A small image captioner, trained from scratch.
Model: 5.71M parameters, 32-pixel images, encoder arch resnet_bottleneck, encoder norm batchnorm, encoder activation celu, encoder widths [128, 224, 384], decoder width 192, decoder norm layernorm, decoder activation gelu.
Rows from block 2 of the text decoder, named by matrix and row number. Each number is 500 + 40 x the weight over the matrix's rms, rounded and kept within 0 to 999. All counts start at 0. Numbers have three digits each.
# v: cross-attention value (decoder.blocks.2.cross_attn.v.weight, 192x384), inputs 128-255
v.63:540440459492522527520494514517497501543460527499479528469559586457484465476492514628526402454549443486452471556480534504597489594480554537509463498600492466516517459517563420467516451499475513515534444576565454557505548522519495486558503504414473491475452423591460570450602497464478465524509527502497495465464597479490488476520512511527517477443448502482470492501511448467548426451466
v.64:548462561519548547481511528571483490513491504522456527496432588473480565505494498480527427473404512448521539559534506493438464539514548554530540509481535553480508567391446533428524450534527525514469440508542483479481474504503442457548526537526465502501469442488494588479461456476540499536507473518535497519586536455452467447496544497389557513487516498532559546500456525467470507508505
v.65:494441509560550506527542469477440483475447465506515501501518532468488536492446534548583571456505515496486552536471509477569400497470521495418497545438525421559480449508518553514478440555532525480518498468515488476533581519515538479534535518463512522441471474479410599533503468421481507569435415557561522395415518448424488501434463556553469564589477487479538638484470475482462429533429
v.66:525550426555412479507491488493461518486545528541463520504483427521522510502463517518511462501371453571501457495586509520484448503571408510484530547550481459579511510372437564472564517513475501573498476537528484510546491556510598532499501539488573492537535501523553473481524512493514582395484454456492422516429524426535475512510499492463486488488542518509427485462459494485551476488511
v.67:532520440506455484458460494480524522520486472529542525519534497588448537494514476494462525494551483587484479550452483485522468522461497496473492500557542470491484484572498550482483531486478454479529521456458505501459575504544547526537530491503533514449480512517508542465508525553507525665408471511451442512530491488511605426537514465472518504492510530473485454489471537554501458565542
v.68:496473457535503456480484509504481517477526487523326548474489490484442519500414448489427571486484456566522524531513512502577540448533443472577495507558511438530473546635606467429515536492503550477509497482529455522483495544515482468486426434449504440507547557466510449432482506550496496589502589515485475528566597457574500431537546497572540495537523451541513517457503465491451419491571
v.69:502496530518634510502507519544487497444543500548460506549536489523495474499440460553568469462466519463443400559436514492465545487484458489593521551537539562487498466492480483526567429533484557475496535478485539495527477541513564537504504503524460535489438479490482482467488518481494451429541479556544488516553554509516445446496475482587444464490492453461486556456523470451454593566541
v.70:524487463530560551478558459495526502537520534472370544486565431506463536515501527494528484536509427497531568544497490504408455522580463506463491457563506520526497444473523461419556479487571558498520497532488549522435539561485448492470548539463503525518519542513510488486613505557469472463565492485487469465502395471503523529460489532434528517541554594519441440490514507545548439575544
v.71:540554432463470471503521502538529490511492481490453496519480540494545440540418513503430524487498483462562520550505532512455510554511539574546533503442465497513491470472489491486495475580517486465502457500487494559486553500537417499475493515485488504522494577423446483509597513508483513507457521521486565495470450449512562566567522505518500485534551555550469509509507518455472482497468
v.72:510508460487446487474469452472468497473463495483475546522493486525483502542502516494502583580498507447536439480431517527498467503432551496501497478421506532583516531556557474517493488496491553454528491425518572495529502532509431498572547504453501483532510602530480531471457448573570520602493489511506532556512472486470479485407522505540515459506500507473510459521563553498559520513484
v.73:523534528493479506509547455449558514436523490508600551460412555447458475572488474479448556494523460501451509447525511482507494552409591525485549425526510468530512506562534498451516532531542448537482513544480478509498476477456524469576485470499534504444454544458532553453468418463517523628462463462442563463571438453445444489455484454444498477478514483518564522536395512477480541495486
v.74:559457389520532506486485443524513526468512467436419558519542410439533499567526562485460549559484505516519533460553490530484474503483502478452482490466527523511487519553498543530454524492534511471513496550500470535539547547543557525572490540503509529527471486525563573521436477423507443547444417495505480505394601488458538462470520486552530473540528485509521472452498492546416532514481
v.75:494455551489458478478527493491429478567486471486517538522456430520512496441481533493464560521514459445546485531491487477486507482516469478469472525505457509485485563517456515538481537563461563472501516554456500564474427477501547414489429499413507487463508484462494516481557453487534563564552514495471512439476502549512496584586527442486563513514449525495488538519509483492517528500449
v.76:512566433457350471473489441440501572518478491470560464449446476465495543515502494560446515521525535522505474453549504517431538536542492508485517522526476438572484474565450630521471455491467547543471441484460512522590456485490518430486465538505444390531522515570406459482515543493507450555497494467460477554424649457565492609571484472408446463541521482524506513445446528520533550541539
v.77:488455513527483489491500521524512433518553478487495514497432540512536544454519518482561435524466407442502482529472469474531524455553388470517487536496470547538479520471533473481505416521582580533509459561449459445508524506487448571501522492504481483527498536514379397501516488498491484418513495523508479463532545503469482419529502452490416493551484561490539489492546507507511430513461
v.78:544495434479477523500555481518527536453471491491411481491476479485506466500527501528538560421439615495516488514481519476492524549520491506501538436637526497477505532500466563536547584469521420615516474566552444514482531532525441504615474514495471495452469532459472539544460485401531579507552445526501563487516494443564548544480491513486492513540509518527497533512451585473553400510517
v.79:525467465512493494510500456519480484534502482528508507459439464570559492482510532484533522522483504572528528533560520470434454510606478512530487511553564603512511501562515517408515486506479470550493552574513475508524441538514606513430513527505585505465531440453430364493482553516496471538489449526535511477547447529447453466462477509459494515531481520485551498526532462533540556498511
v.80:508548555512493469487494521479472472520480485509444498468500525534446558477460530462506454479516507519514423583524529471534466462517501500592512488535482567544501476490511441515382499565412502468531471467493451427520478493449573530464476504427545512493469430504470470473469505544506511471456479518491583501422472439521551545538528503500579545564528481449487514494522509492495477526491
v.81:473434444516558488499431450519481444468521496474468493431499550548580494555488525493492507540493593499494574511446500490604489537549582479484541510557598445531494478482517411551493528459524469480539533542461519531499464460512541499565496506429529435492503495517500533512511487489471491489517390497560494495476435434503476474487494511433392442460578481476488460485460620513507460470579
v.82:511527465496535526472450509503493555442508477555473506520486555494554533533494475496468521514560539572473508523501512525513495453521410500512500531469534558558489540478457479445540538511512489517472503520436513506497407500540564512501567514425516472514516485537442492516410525508517510484455468547516534512476566562484504542542511507480508489507511506491458495491456523496521485384448
v.83:521385526535534507487502476511552504500473497480463427517570544455490555550507525513508575437562547504503519510495515480509495522521494526439492481490525416449506478555520565463458397455479528490503459503543455528483522508515509481463531530419512487490468565495592560533506458555490461636558578484473548474484558473491550421466524540506471470487454518466470582525464563493528514493456
v.84:523500533498420526494509423471491489470530458509451505518492644539471511521576505438431550502510541470506515501563492471517505543587510515447473464488512485519502441530471540473487500489520525531461513605453451520567475492499517483498504530452471484431528527544481501501499519480491552466531489544452498557497510497518514449514561515530446546572482485475488527478576538423447462497468
v.85:534479410494541506526531420530444534537508485455424526520519435498455527417574497533510449523550520452497561497444481492521510485544529518535448521503445435481468469457441498603572539482489514543460525507502421536409394574483426527508489447486586559438557497519542571477495462600493496521516422490518522470586495447600479522464513459545486416587441441532475454474483491440487515487532
v.86:522502514441500478537506489463505516505528514462400508468494505518529468496476515543471506444484478552498498515481494485533480564501583475510482488462532424476490572436506531509510461511492483398541501476501495422504495527456497511521453508421432524519574533551472517565512419516485469490479437492513478496448373539469518561493480543517517444531495525501445465416527525441536409502451
v.87:517436435593564538497495478521504457429473548545496536552423573497408523581482544516540500500518530513480528498542512467476493521517582533499498502519531533502507471476486446483521502495545562456512522489457449518511493450507471479502477542510470509448530474513519518407447524441460444480522553501450554519451461576478566473569540554432481507538557509507439586511525538496494628464512
v.88:513443438520526533482510527569519510507462485481368521497440510428437476493513421496552465486427486501504509487515465465435398566482508508509487603505566486509459442482526466583480479520537579540459512477462536528430519518565572546486440508554576505495422563488477422417449464539513474454496512479500406461529537582484528561543490496571547507465521538504465497509450468492514468571503
v.89:515522517461508559510499552536453495482493479478527472531520507509493516508547462498519485436450507465501508467525483442462438491515485547490433588444497521524487516495563445526601427472464557501477438498462514468529503507504447484527516530528532562515505512489536380511485485442492520347518399494514450550469566487474509568546523462516507514443460526483578527560539515523457478573527
v.90:506552463491526498465504513503565467444488492476395528520440468515467558514520498521455472548580497464456520443464483537460528505485531506467552509460484505459483507489455505529540476526529570469512507459489525517516545467498474482492464523416551499473462492548474540481495487536457528639509471481546547489396556508461538551483514508464545457460517504493444485450495442593494515514509
v.91:528495496548462488494501469495504484554540486506523511505604426452555468587478525454515531478542455469492519452549501506515551395419501548512548543414491456530485496547559490532422508526556526541510573461516504503499596518544420473374498527436476449496509528515486491424517512515502534579484500493440508508549593538530516513518532455536432609470495585481528485520481542524513576558549
v.92:453521445499583511497477500585465448543507516502403547498513445453476519513573468488597566558529478559556446551405499458546425458455501472528483490522447455499509515496528444491491508452504613500544504419514595583552490447474600509499545510522479599590482554563525478508581460577447487564500475495560474497467500495467495437465499509536506456502483527453409488515538477494509450483501
v.93:519443523548546512487526507538485517549472516491475556496477482544490516483529464522515503533418477459509471448490486539503474445485590477499457621446523463464495510534527484494473562489557499440473508403526508506491556479532463437465469472497490544499507491503451494469544458532494496489476534470568464520530505554509491441505525492477485496540460439472467510477488499523450664504540
v.94:506595539474395500504536521474546548508519515530561533456523445505566457386458492495532402494460513522488398575449535538510547422466467475536431579484509556457536519607565536532502432510465485586514491506492447511427491502501528457412567490517484452477451567528532363492567531520487468442491498541412530510507547520533469543443494513467483534516500493489518521540451505522516498499431
v.95:509556452488581512495502461491474474514495486479414537512498540511551487435556511507560521481538512446433524395415500473538490532497583480593471458532507445477491594551530531485459557500499400577475506540497527496440478514493527537441508552498483423525422556432609510517442510456481539545484444527566516471490488495520579522511521522436505507432430494528440472483519517512505583498459
v.96:479469549490528512498515539470524499512484518504393449479485524524536491459535522535489530435402530506526474521506474505485527397533526514490512527399501538455511495482502494514544519401534524412508466551472559479495522502491471434531465516449526485518473473491496401529476518406491594448406524497518410524483517528508538531518487457461504476462452492498448511536481514505564482508486
v.97:532443537474503490455568531456508561536540460486523521513499425501467527491501420554426498445454459512570561526455496510465414473408557504382513485530556532499480455509541501484544474522522439593485502488578590471511418510533468543522485522559514548498499457493484437468470385547563470509432443505527467552451487590508516464480488545484524514526494521582521449437555534517572495470473
v.98:490505426534483501481550534472482529450540541576524499483541480418519509538433510473445562463517478481482486498478465516513441551508510474484456455512462487511473497527553372498497538515479471531505509419526544528498531503502526508558497540556556495463523497514567551511511521584497588553490519494407437495471451506466591499507529533461499557495517539551512454476528483501509472440480
v.99:519491549511492482491454546510396502527509476436472487512502547455383437570572459462540519511370516552408451484496504501513547438414498519522528425488538517466488559497437517417522607532490513528485530426462493495510469501484550519503519491435464529449512462475504529503426525453466473421487525495516561537515530380544491548518489462406503575537543492506475514548536513420543490526540
v.100:492521469511458504514503531489510579462542507509484485494514514542462546531513444445534454469463592522443514524431471534472494573455501487416509465466584563443506462546483459500453519524507454517525520432351544525543405496401511516545555474627525497569468537491547520467504408450522533528569522475563379552554493506543498460518510411469474493432449438488445442511475485494500451541491
v.101:491479392519488502494424498482483489465529493484520462502447429514448500509441483515520492438470425524541577486602501526507481554533463543534468473528493478527485453475493531531525522522535494530519551456533515636451554513518519426506488525496526467621517504489473550528424578472502463561487479490583513445481463460508482437422443538464596495505529538556483521460492494489510581450543
v.102:519418529497476520539536547505538462485498489544555574546461467539476561508527459441446451630426479460450537520440465492514573520523568514427498510546400502452487494551516541448480477567482432429493579484460484468461461509478557496507506492507467477445537460553523447523585499601486513479513422531443363510470543537503547492497502522505560536546490522499502563488462511513538466511487
v.103:500532471463553498519503527443512437533534522560489571479482461481479469485491538494557491505486576505461513511485537539463515588605465520553493559466511514494523480538509477566564563554509521446549489413557527430534500518484478484564509594529445490552501496534544501482465505505508453547511567497506511506446505479485491444534490571554459512556456494487458520469520487512483493430539
v.104:482492506565434507523552413452511532506560512495512562438497390484452442507479455509484436524518460529496572434521540466460498359481561524462488560493535460488519525488520487460400521514509537450417518393465446445502508503538438472498491511499444485496460488527448561467517479444473479531495508486493488509627490504523437568484520486538468537569523493535594463531463433482481483463510
v.105:508477500519566475487520535538439553556513509510503466490584511484495507484482482500495517529467500466541515552488539502486509503535516484532543467498506526529485502555449492541464494569525450466487456518492538474468474493447560518488444495510439519480517508478512539525476366608493526531443572546558463514581539483516484538525477451591512486538440466524452473580522548505464523434535
v.106:463467519507501465477475521512482551550485513490497534476514530482461558478512508519471585481510546504476471566462519518527511492408514449494451548563550487477479475462481520477508524436446472477524416579561443447531391460467557552448610494498518494523437506489410532520535532563508563593483544550412454395454519445475536463558455541479478515484464502509458429504493469471477405500492
v.107:474515462450471526481486522504495526474526485554482426500542470478427488427506446547483484510480475472528495508484518512459482511391503505427544557475441476505504455412519522530529518499462487552486478507474463541499458508535476504524508474478441550540510480494512530486505485515549545488592484500503551496494491546490497548456464463517553463582516571492521510506510474551480523568558
v.108:484482411498502462521508441551503466454559509549567490475574523540447476510497513435563419496476524496555542494463547492487461496497488460485481606454485564505526434412507523495515476573540434566467466475466542489463468474447523515515495429604561512552465515507590538496447476453440467516554553488484486505466477493493454457574564464504461443441495479521580574514464484498610605427449
v.109:469438529477577500494504455550508468454456498501493487539539522505508579496539556408509449491539459451528532520519483473536503441514470502580554546510335532431493564500453452476382436514436483496537523550579575600480472503493582566462494521558600474515511562498503496486496492561549493532531431486508473457494424368450393501528525565468562534537477432483370474504453516463526516544477
v.110:486498537494532515522582414568574531504484484483468508482558515490513458524479490471480562533466504492550572499515483501513533540529510523427471577418489509514519501447435444533508501484468575486485485511524532434505445503487448479484421530477496442502533534544554466564467482408479466578456438490513581507598515573479522489531495488461486498451525532489495494492499564460518455507495
v.111:451450554483532458496480472470466512501474515480510495438627441531486493462563523522513489446580524496549613546495530478544464549468529449471471440531529489482512541534537491491491470539450500509497548540509515595572553491516476526426504473449523510454420506520452523486505501495486539489550482490442466583419505453488584531481515469458417517473473440507521439513498520479518552439511
v.112:483528530509451500522567505493480479515442488535483482528517493520570500472589464450503537471518495481476356468571511522551463493472449534442421444483493421453522415533566468466535528538515446487516488545487508515460472554506518460584418488428484425563522579465426504459496526448477552557578510508452525585496474586457537468467499510524524512519526478436551523508431482522494507545544
v.113:518538467462529466550541462514523475539585518485392525447591494450473573533502521557497457510491422519473459555531518484506507512451436513531548559559503557507521484454404522482457502559496549426513487559559437533447542439489461501489509494499459534494563450616492526448433573519439526565604528516462461501541439593502596512516476548520456528572463479498527543489451510498506435483443
v.114:471496460522485454508461589467565524470500512626420415464605408437511494481513500507505455460479546528517488557473554490518450473425527492492509500526524452521528509591451530501507448560492438506475443481455536478519465482568536421536418514409479462478490493522477445492528466459484562469528437539461505497535529449447483512482452588558519552493425528571483567556628483485570482478495
v.115:510510489540482528487522472548448483463485496535448510491379535455434482430543538514477456550479513529463408470462564491477495424474533526465472462496540490490505480503444504506556514485559509436506451471515510484484407553550567521469448506514547398461517484514533466490515543532536503456506479516514593435515522563502451513475491490447567541519529556524519494521513485478510521507544
v.116:521499480459466544488480509491469533532501487481543501489455543452466533430504491497500466535500545457496615458481493470485475558426508502467503426441465497503495429456593576516512503432499451433492448492555457460503560512532511486556490508549525512465503548455649496513451415479524469564513587472519499522537477490482490478484516519479459503444463540472506522476503504546535527478584
v.117:496482472544546494483521574525495536514407520545503579503502451516446531569460466493536534457445526446567596461495500477500515507445534491501503569523516523523500524572471527511514470454432539524544526512479498583429434459516594509556455458423482524471477570485502560550514521463564568533524491529545543488527517431524558434449480542472487466503463516505493471568486412496467541487471
v.118:510514478438454511470483489524518447492507483514503472506507555484535490464468508535489512482417526499507520471448504539532522492486519525321525501447501448536491567569526485514441542439451518568516578506529535496529593535477591469521515533505493545550492524491565499545503486458518527491470560489549540501555526520515460443447474487501495531471499588500539476522507499475526500540548
v.119:527463568567461493484579516489490548551545491522532466520434468480506492465523524469529527462499553575483508489572474491537454468505517497505487432459534458512509521494574484455417525429518438513482512446465447510499497498492431525470456495412490425497546532545497442459535588448535440467465498517489529524542518524471565478547531476465501481564519538536506459607526462446470500489566
v.120:492520520538481511500424453486473493534462486547507462497542572487581462529467507457535559515548456521491459503469519509417460460522553531491522517461521471470489433497512534491435505580498525462493512475530441417496500545527554506526493485473467500523570494486426522485443480420469519485443452518503515516511461497495462545503484500457556459448544504500513500484469420490469537542556
v.121:518499471444587485498459470474558542483540519529491444470479524607482496496527544497520424496536560455479462576549526497520517493505483457457475513532516491440511463487465486475508483525507407533474504459484576547505516514526498554404452556487498507538490450447554504550532579443545489416509440506542485432478501515528538520482501512454536439485487577501544506474445534469498424475492
v.122:535527460478585505490510553530496481523594540502474481522357606540467551583484501462540562483560462468509603503488533494503524467524525524532496517587482478550501506533506515546523440582479550442478457517461540506550549489494440469492518472577604516493514551490499534536465478465515495587508483430491502481447477495525532445539516444502464480500485484500456470527512527478541433475376
v.123:503474526539481504493516481557490542513453502545549544496525468437517456501502459512530478444557396465525590529550492528507506418485533491528492457543497410525497545482643468450489498587492471461533541498442454484514452485449540449481460489484498484522510529445505430481574570449462551560566507485548517463566479476575534503608593518512529486461520469534470526545478458538536554493504
v.124:498468548538426520489475460448505463464561487505408489525521552528429556550497542544488477458546456468452529492444492535493505414475542523540534464532345475572509569538500553521551544533506448437457437550524449483469396532477440445440521519486513469592492496485509489531563451514571512484488563483508539436477458414503505505468492563517595393466560530482562488494520459525445562531550
v.125:522399520544495498526538488472503599513539465460492494484470558465504523559479504629476416527558507512467460521529495476535510550506534480571474447445457513459525543607505542511546533515500420491525477505529423601496623519375549519516529498488522470526556461502468550515507510451537511525442565505466463547450511538512629471446488543531492565487557425449544509512490521544399535491441
v.126:503564455525499479532536551476485508546520478487424538503523485442500513514483492517478507515526513475524524519522540442522458473509508457447478480489524539563527496488415447503471457479552509493481509516489411520534526445556500530497542493489509458414433481538448416398553441635501437461485511514501431473547548492554430480533457481492490570490479468496424446522479529530487505445509
v.127:539518461578525511492569484557483494539463503493463539538369501500443508511513505533556463557424378509552595478505472493540481451500539505491442352527463557541499472482501497470451507475477512443475496507425523552499560581548617547492553486566485458480507481538509359495524397481505535478478429496504548438535497501599497523491462405472471582539528477437474536473479505446496538487591
v.128:483573470520516480482515494490455466526510487498490467524443519509559512480540489561521486563535475568522498466470495503508471593440483524564483425480502476486500562442529544518535470500515506520470483485439458459436465522488486510494535436529552498467469489555423472426533470504493627589483459572535440537484513457589510426518480508518503525410415407484509522508509461489516504465483
v.129:524499508553498512490471496572542513534525482394441579510502468497562540494415498542495524496511503546515448519490476505538494559520473503476525436476572446577475546496402539509414592538472485447504518479484492486499475501500515468492467510469481514542554548459502542516473488478508486435454462516483497445510483511491514569483499493492445495487571514492500491494417453495525527522539
v.130:513480503472463515521497529453445493488450523476471478533467508511501498526494523490506534397516478530477540568534514514445477490508517543519463619542536554432525492470534495546519497525428445431456428495480526462458525517530526517562514470563498469422469474498640500468485500520554501541454487549539468520485497525472512464543498463474552477573383517517482508491530513469588552572488
v.131:511470503465537470482449547505516527515491480471575492499503525552432498538521544508479465503542409488561447468495501506563472502594565450482539524572494447439483486463460484417540503513476439395532416511465493482541461503563509447469535487476516486504532452433407471542468483544504550479562522471447531507558554507520453483509511497529527522533548461495475525532527471460518501484476
v.132:504489455471527507508577545532501531550532487431455527487450479517482499438467505481473510522512566460473545473506479499524542472537515494451515485481432497473496513594520474467445573590503483483545487492480460444494450524489518501487470466531500510477497479483525552483420499528426521406498582453483514498470462461497572492480499543500514530525537543473483467530517509436524564508564
v.133:509548517518480488494462468517494444523471513455462531537441552496463513548565574614496477507523456556529412483454550434574480474619499521532524491553438408699492496473501504521481497436494478505476440497560453501488528490512474504555518499419579501534454453443451438468539605477520537512476513496491483512554498518475506518491492457531468531517480540481507471530434495536515575499421
v.134:466484456537598481498476481492494477523592492454525477481424458453545516531467540498506458467449533519567521467564501436493488494447461454506465436514476495497494500480521519512570486499385519592495578463451565551485545452510447592456470439613565485526513509503540504501547547495461546529470473468469514480493521481464457495512494580480467487457435486503474434505495465486477496429497
v.135:503437452509505506544549510498487455467543504477498510561494414456441533463534508466490477475541521516459558490496464522543553468413533474425543538476498467734502526455509552464539498548565526484523467493452523425542420470433588495440436526557445559524535453537511463465441536542454476473497641482575484453489564475524465538547549420559542535457507547511480432477505498470464547488495
v.136:474537433551557476505494559528532480472505511475533490504562491463539487441500477511488548579510506515499485537491515536500463502531516481524485488490517438523494494443472499512467471492458471557495485433511549541512547500486483541494514535448517510538508524473503498514489469482476485519518499535481550547521436491493464510476511478508481519542505460495492507510498530473526596507550
v.137:494541584489431473477544475564458498503467488485513515475533509487496516521437508437487461519531438430419399456493489512469525423509465476471481487505458496579508504438462499520507504556521465547485553550530450444516523502497447497551475567478514462489490496440408519491518527477512464463511454537456570524510472528552496510554507496479564470503527441511489501503490466514563514571537
v.138:467494511469491491531501502510500516498457527534472492532483500451473479466536512495508514439507498455439494559548503513468559611519534522465484528520516525540532526510563555480569465447480538441599470485531561434535408512472447611496484528520512477566470516438537478484542483537501479470464543458466484526482527510575475456495496493529643482506531484526467525543497543550468464526465
v.139:529421506493529485512510476487522484511453526524485479502493521537536480529480513526495562431451507544480499532444479512534540532512448489485571511549531527486496451457576521442480568553504480582467571454507470587546404515549554519469588530572457516526464382511465583486441473496531492503496568498468535484486548490492492476497472498484489503490500489458443526472546458450474499487576
v.140:473515551435479448490523480497523427552488501455499560514546471510494551476507445475508467470520470437469497566508499503539549434559463491488483483467594468549493477488521474503523509516496568533537556457474434497556496478498555505517499569492469476535501543516476508503554582490482547522591486464489468455506524550533482541521531442519544541493446476476515504458514499467471434557534
v.141:479552495517496505495575526479495507427512509543508485515466452500431486540608538527518553526533507543532490474554531523458472460558500530478523476537485549440528450530428549443523502440519512521464501499527439508520579507512494550520460525535549425472466555460427517518513468520461485554455510461458417511505565505511522507515491577480439498469483534488500500496564471497470478543497
v.142:495515570527540497442538478496450512477478489516540493507484463458530544422524402459543538575493501468502533535487497451462471437540577484457468469467534586437462486549437528431546455510456484556549446524512469426535472534506420566448524437466490587518466478473478505493604529487451523424489460535452513496562548532540439467524549533534506466467560479459512523499412556487447497487530
v.143:487456495511475492464506543493463428568489475482417532505457536495518470525467483540532503459511454511523499442521488487520468471423491465515475539425477459577479487556523446558485502504557468430474476501523516392489490510537405468497473506540485455551531518470444553523516574488476565494530496490609513529479508508539462431506480524573529468514491410520477510507537494565492485522507
v.144:536482455491465525495493573482502535467535482499575489507561523446516510498431530472539481384437452519450510502539496512538450555555458476510545536476500496360496418489482443473494547463468451545512488465508568504502535504525473463561520482481468422564512427530521528548470485522489492537491565469592496568493423449461488433498496455521462464517518564509510486454523445560473523476439
v.145:470509396498439510499478447505454531471543505491515522508483537486488523438444487403544535503507444450489488529474506512529499547438523489511449473535509499554498539490500432505509553546505455530509557457474529551497542498540453559529511464515565428510435559467478546392575564565469479472514447492464503515495497563507479461535496468505516496466439445539521456504446525525501523495524
v.146:497534561514493496494468575446504517459585487511541464516447534473476483557488493456510497529484518460491512492495519485486502531455455450534481499542481529509485553506520476476505484545531544486496443453562454442548465455471519605468514539556476550443442557520466566541542565461523495528474495528511516529527478454491568470447527541510521462486399479517469517510544514484480457458491
v.147:482526587550509495460507528538548413449496479494523508521425450497537508575561507579472544447515431490547459499506483526558513419512490501500512528542422596524500501474503503431523542509472509578517437492541515485527451475524497530479501479533510428421540482455568530537435514543545487487484526545470510486527514541493473475447524488531577496488492452527449515430536505524444546509444
v.148:527480480479507484541523546487497431516544505461567536482513489502546497449540544466531487504460425506550473521530457477515484455538487523555497475463481440405497509438528424536494482426505480462509541510514580528484502519495496486543497504551489418460523500466484466494526540538440430460546474487398547480520496519448449441520469558592480532520500462473640575474476510488481535477531
v.149:509414486488510465457472526509450457498491485431466475505519580400406472509449477568540470499488480513487508567436480479507469492435455538555488516514439513476480498520436530540486407476490542538499504490592511555499555520502555545462492551455510558432524533492489462504476511579549491450521476473509458537481560501463526419487473528462501503459495494480475563497517490529497541601510
v.150:494469515520409473483420510556497492544470507554510500508497446463543525498493555531530512511370591447469473508521505517485550535549486513510526520536479526502527497500445519525495425445513511438503412438558474524492536497510479437480489577534491478466473469524538572482484559445515483497504477473483523482551486541437513579487469451497530494476537561507471482524553472497537491468442
v.151:534511461475602529534545549549484522532448512523523503529532520508492465518449499508564533589525523533531481474506484468460488497496519544496469536530526526445503520475484596453500491471499505485493468509553502470457509551544486542536518474531543586520485539553452543465466412498455419506479489485537528481419484507471463527469468549571467496507477428466489484482536494525462471424489
v.152:540479450546506511471495471549411547524434478567505488534490594516432477457434477472529493482516548438468507501472481498503456466513471555472588501524478432475488520489442468581499529585505446492469492516542487397527455551460452603468491486464500500475480440548514531522487453456564596512521444451415523493500533506504451494543538545495424455462474531460516514489540496456403537499486
v.153:518475465516537525521407565475541558499478501542571523486487480511465516494502557498490530528479444503439504483558491537477613521576467511488574428556509487585513386456530586536487519558504513558472469546521483449499486529504547489482517473544525500451533567547468519501500620414526467516503448469441436513543515486543490538572520492479523407494487520476425528510436504514519480476506
v.154:497518467506453513526435462422534482435488491572508476508453413452525494541530489533462493483453534544416522494489539447494446479515533489498537512529488517423513501492509514496477518491540535522482459489536541405440514503498413478527483482520555459485476521579556474523471439514476521546469499544560497512516513491436476550496490493459573493393500484555511522562523550532517482450423
v.155:528441459508553508481494496489481465526458502490473540460455498508453443490439518482498468524428493479502483535549473524454494504543535522545546454507445519429475503478527493495476524564490428590454510512486497503472495536487469507493482531516539560518513449485599512473453516490521469488427432467513541447561475544463555499495495502480458495555491536515509583460491515450522574556501
v.156:516547506477564511515469502463485601477454499497447531507445518516516549459486495492483480485509474542565571534462490482478439500435466485481566464434545516450498501521526554516413465492496550475517526446479570474504484524491541467496507438521571509532563429497481556443481479476543577448485504527583486470520480528506471440484501508535424515511448523502545532563477530448500470437491
v.157:481482509508484491464447461489513500501453473444559479480522511472531541506480527553546506552516527536522505512495467512529504566489467501517472519498546436539495487481423429538497500473517496453504459461491541586437508514542479514492503446530545518496535461508519470500449518542512501465452621534517488473506460471535539507510472497468441491491409441435523450476501491524484504493466
v.158:471453457511598509464503462473459472552440497521481489551513532451475487561502527537470529586527440558520485478482473509502511486428570493527516501605510459449487467467506515454534529513489550452536527472581524521497512520562518509479518525455445501488520522506451531476483578517466510487472516532541512490479489466545538453453510499488527560493576509464479485423548437525489470495518
v.159:493465446537503490464469469478579484459489481539471533497469466469513445572487531530462452522538444551473523497579483540495494524509462492463482403477588505542496531498512564525490611470530471496534494481472433486550486526552537521496511445454461493477482561506448503475514547533492494544444559460457533468507479508464466459488530538521500525525490550499496475442587495511466500474491
v.160:467491542498517516519471526510495499555506486487496483500523401528487486527592486475510509457515459509488449478469495482449489507473538515423526514520511546487512545456476563523494485437548383514489560446511506507445507531448470432499492539503614539529545539469552542507502562484519518515501487447491464503528526586487507529502526467483527480558419488461530477550497485515492509487528
v.161:494548615528507515523571522516564476521503511497545477506513510509465488587523508426422482484527503505446546520487477486530516441417502500452517471481467548467522509490475572459523468474500563480481526513477531448485490499468477517522502513526543396545431495459451526479484489463547576443435502459527470526568516534535482503477483504487508528592459469445535516566503535494537529424456
v.162:482446488517525490532527452521507488543501486527546494471549441494508470535552518479503505528473503482527490487495493499473557552569512520506451490479493494436503503486455482551487511535488429609570502473481462499445483510514537484525518533425430485498534507500538480485513478505455514538471442498498523538464454423504503550452484449564554557524547374498485527488526534463516489441420
v.163:520533526514554518517444420468452557531495514427511497496524430497559503516576490416498464571415513555481476475484463539482473539498472469490501454554445536522504451503398485549513541470489548536498514478468520488535457516537486523515473540425519526528549473526481451487501552537498540453513477513510473507447470464473513546492477521508505493593432414485489479435466522492501461524539
v.164:474453507597556495495482519527500456524468514508456534506479534478510511525538507515517534542488488529519512517581493456510532508402499460485481539441546474464496443408502509493446524443564463543520473475525497495486505434505378481474448472553556557486523532480438501486496492560454539526518512488537475469446531544488604486468475525492499446510462527476462490497524482485476528529514
v.165:487446449479567524490457495544509488525515509454497484473525496509520494522475535391578600601494553513507536539443462502479563524498508447511481409535557426506484530558473487519467491610478469567503545520495508475517425542491480602528502457465476492484500458516485424530465497486509582492495533510584520455563487481496454496503474474508426507540453449493463512433477559470493486493514
v.166:490471542500500508496494436435485456530465501409508530511432502560526509489488456478492526444507509501475539539453520495500503483492523512540492503515435488467513551535454469491521511445536505463546460423449435512486581465537517523577536525536488495535485464519413512490475460486504534500447492495488484516515521467561529507480518493539443517558578455501577551510474517506539474439510
v.167:488404593363468496480453410533491453519468515483517536486473539471500484481552451436554541452439530468481558516493487479465523462529548479477472483522521550500479471546486403506504494548476531477519452444506516522501446451509472518551511532519488507512452566468553503459494537532494441527580516481452589452495536440517508475485495474507470422520540464504452566520540535502507543469474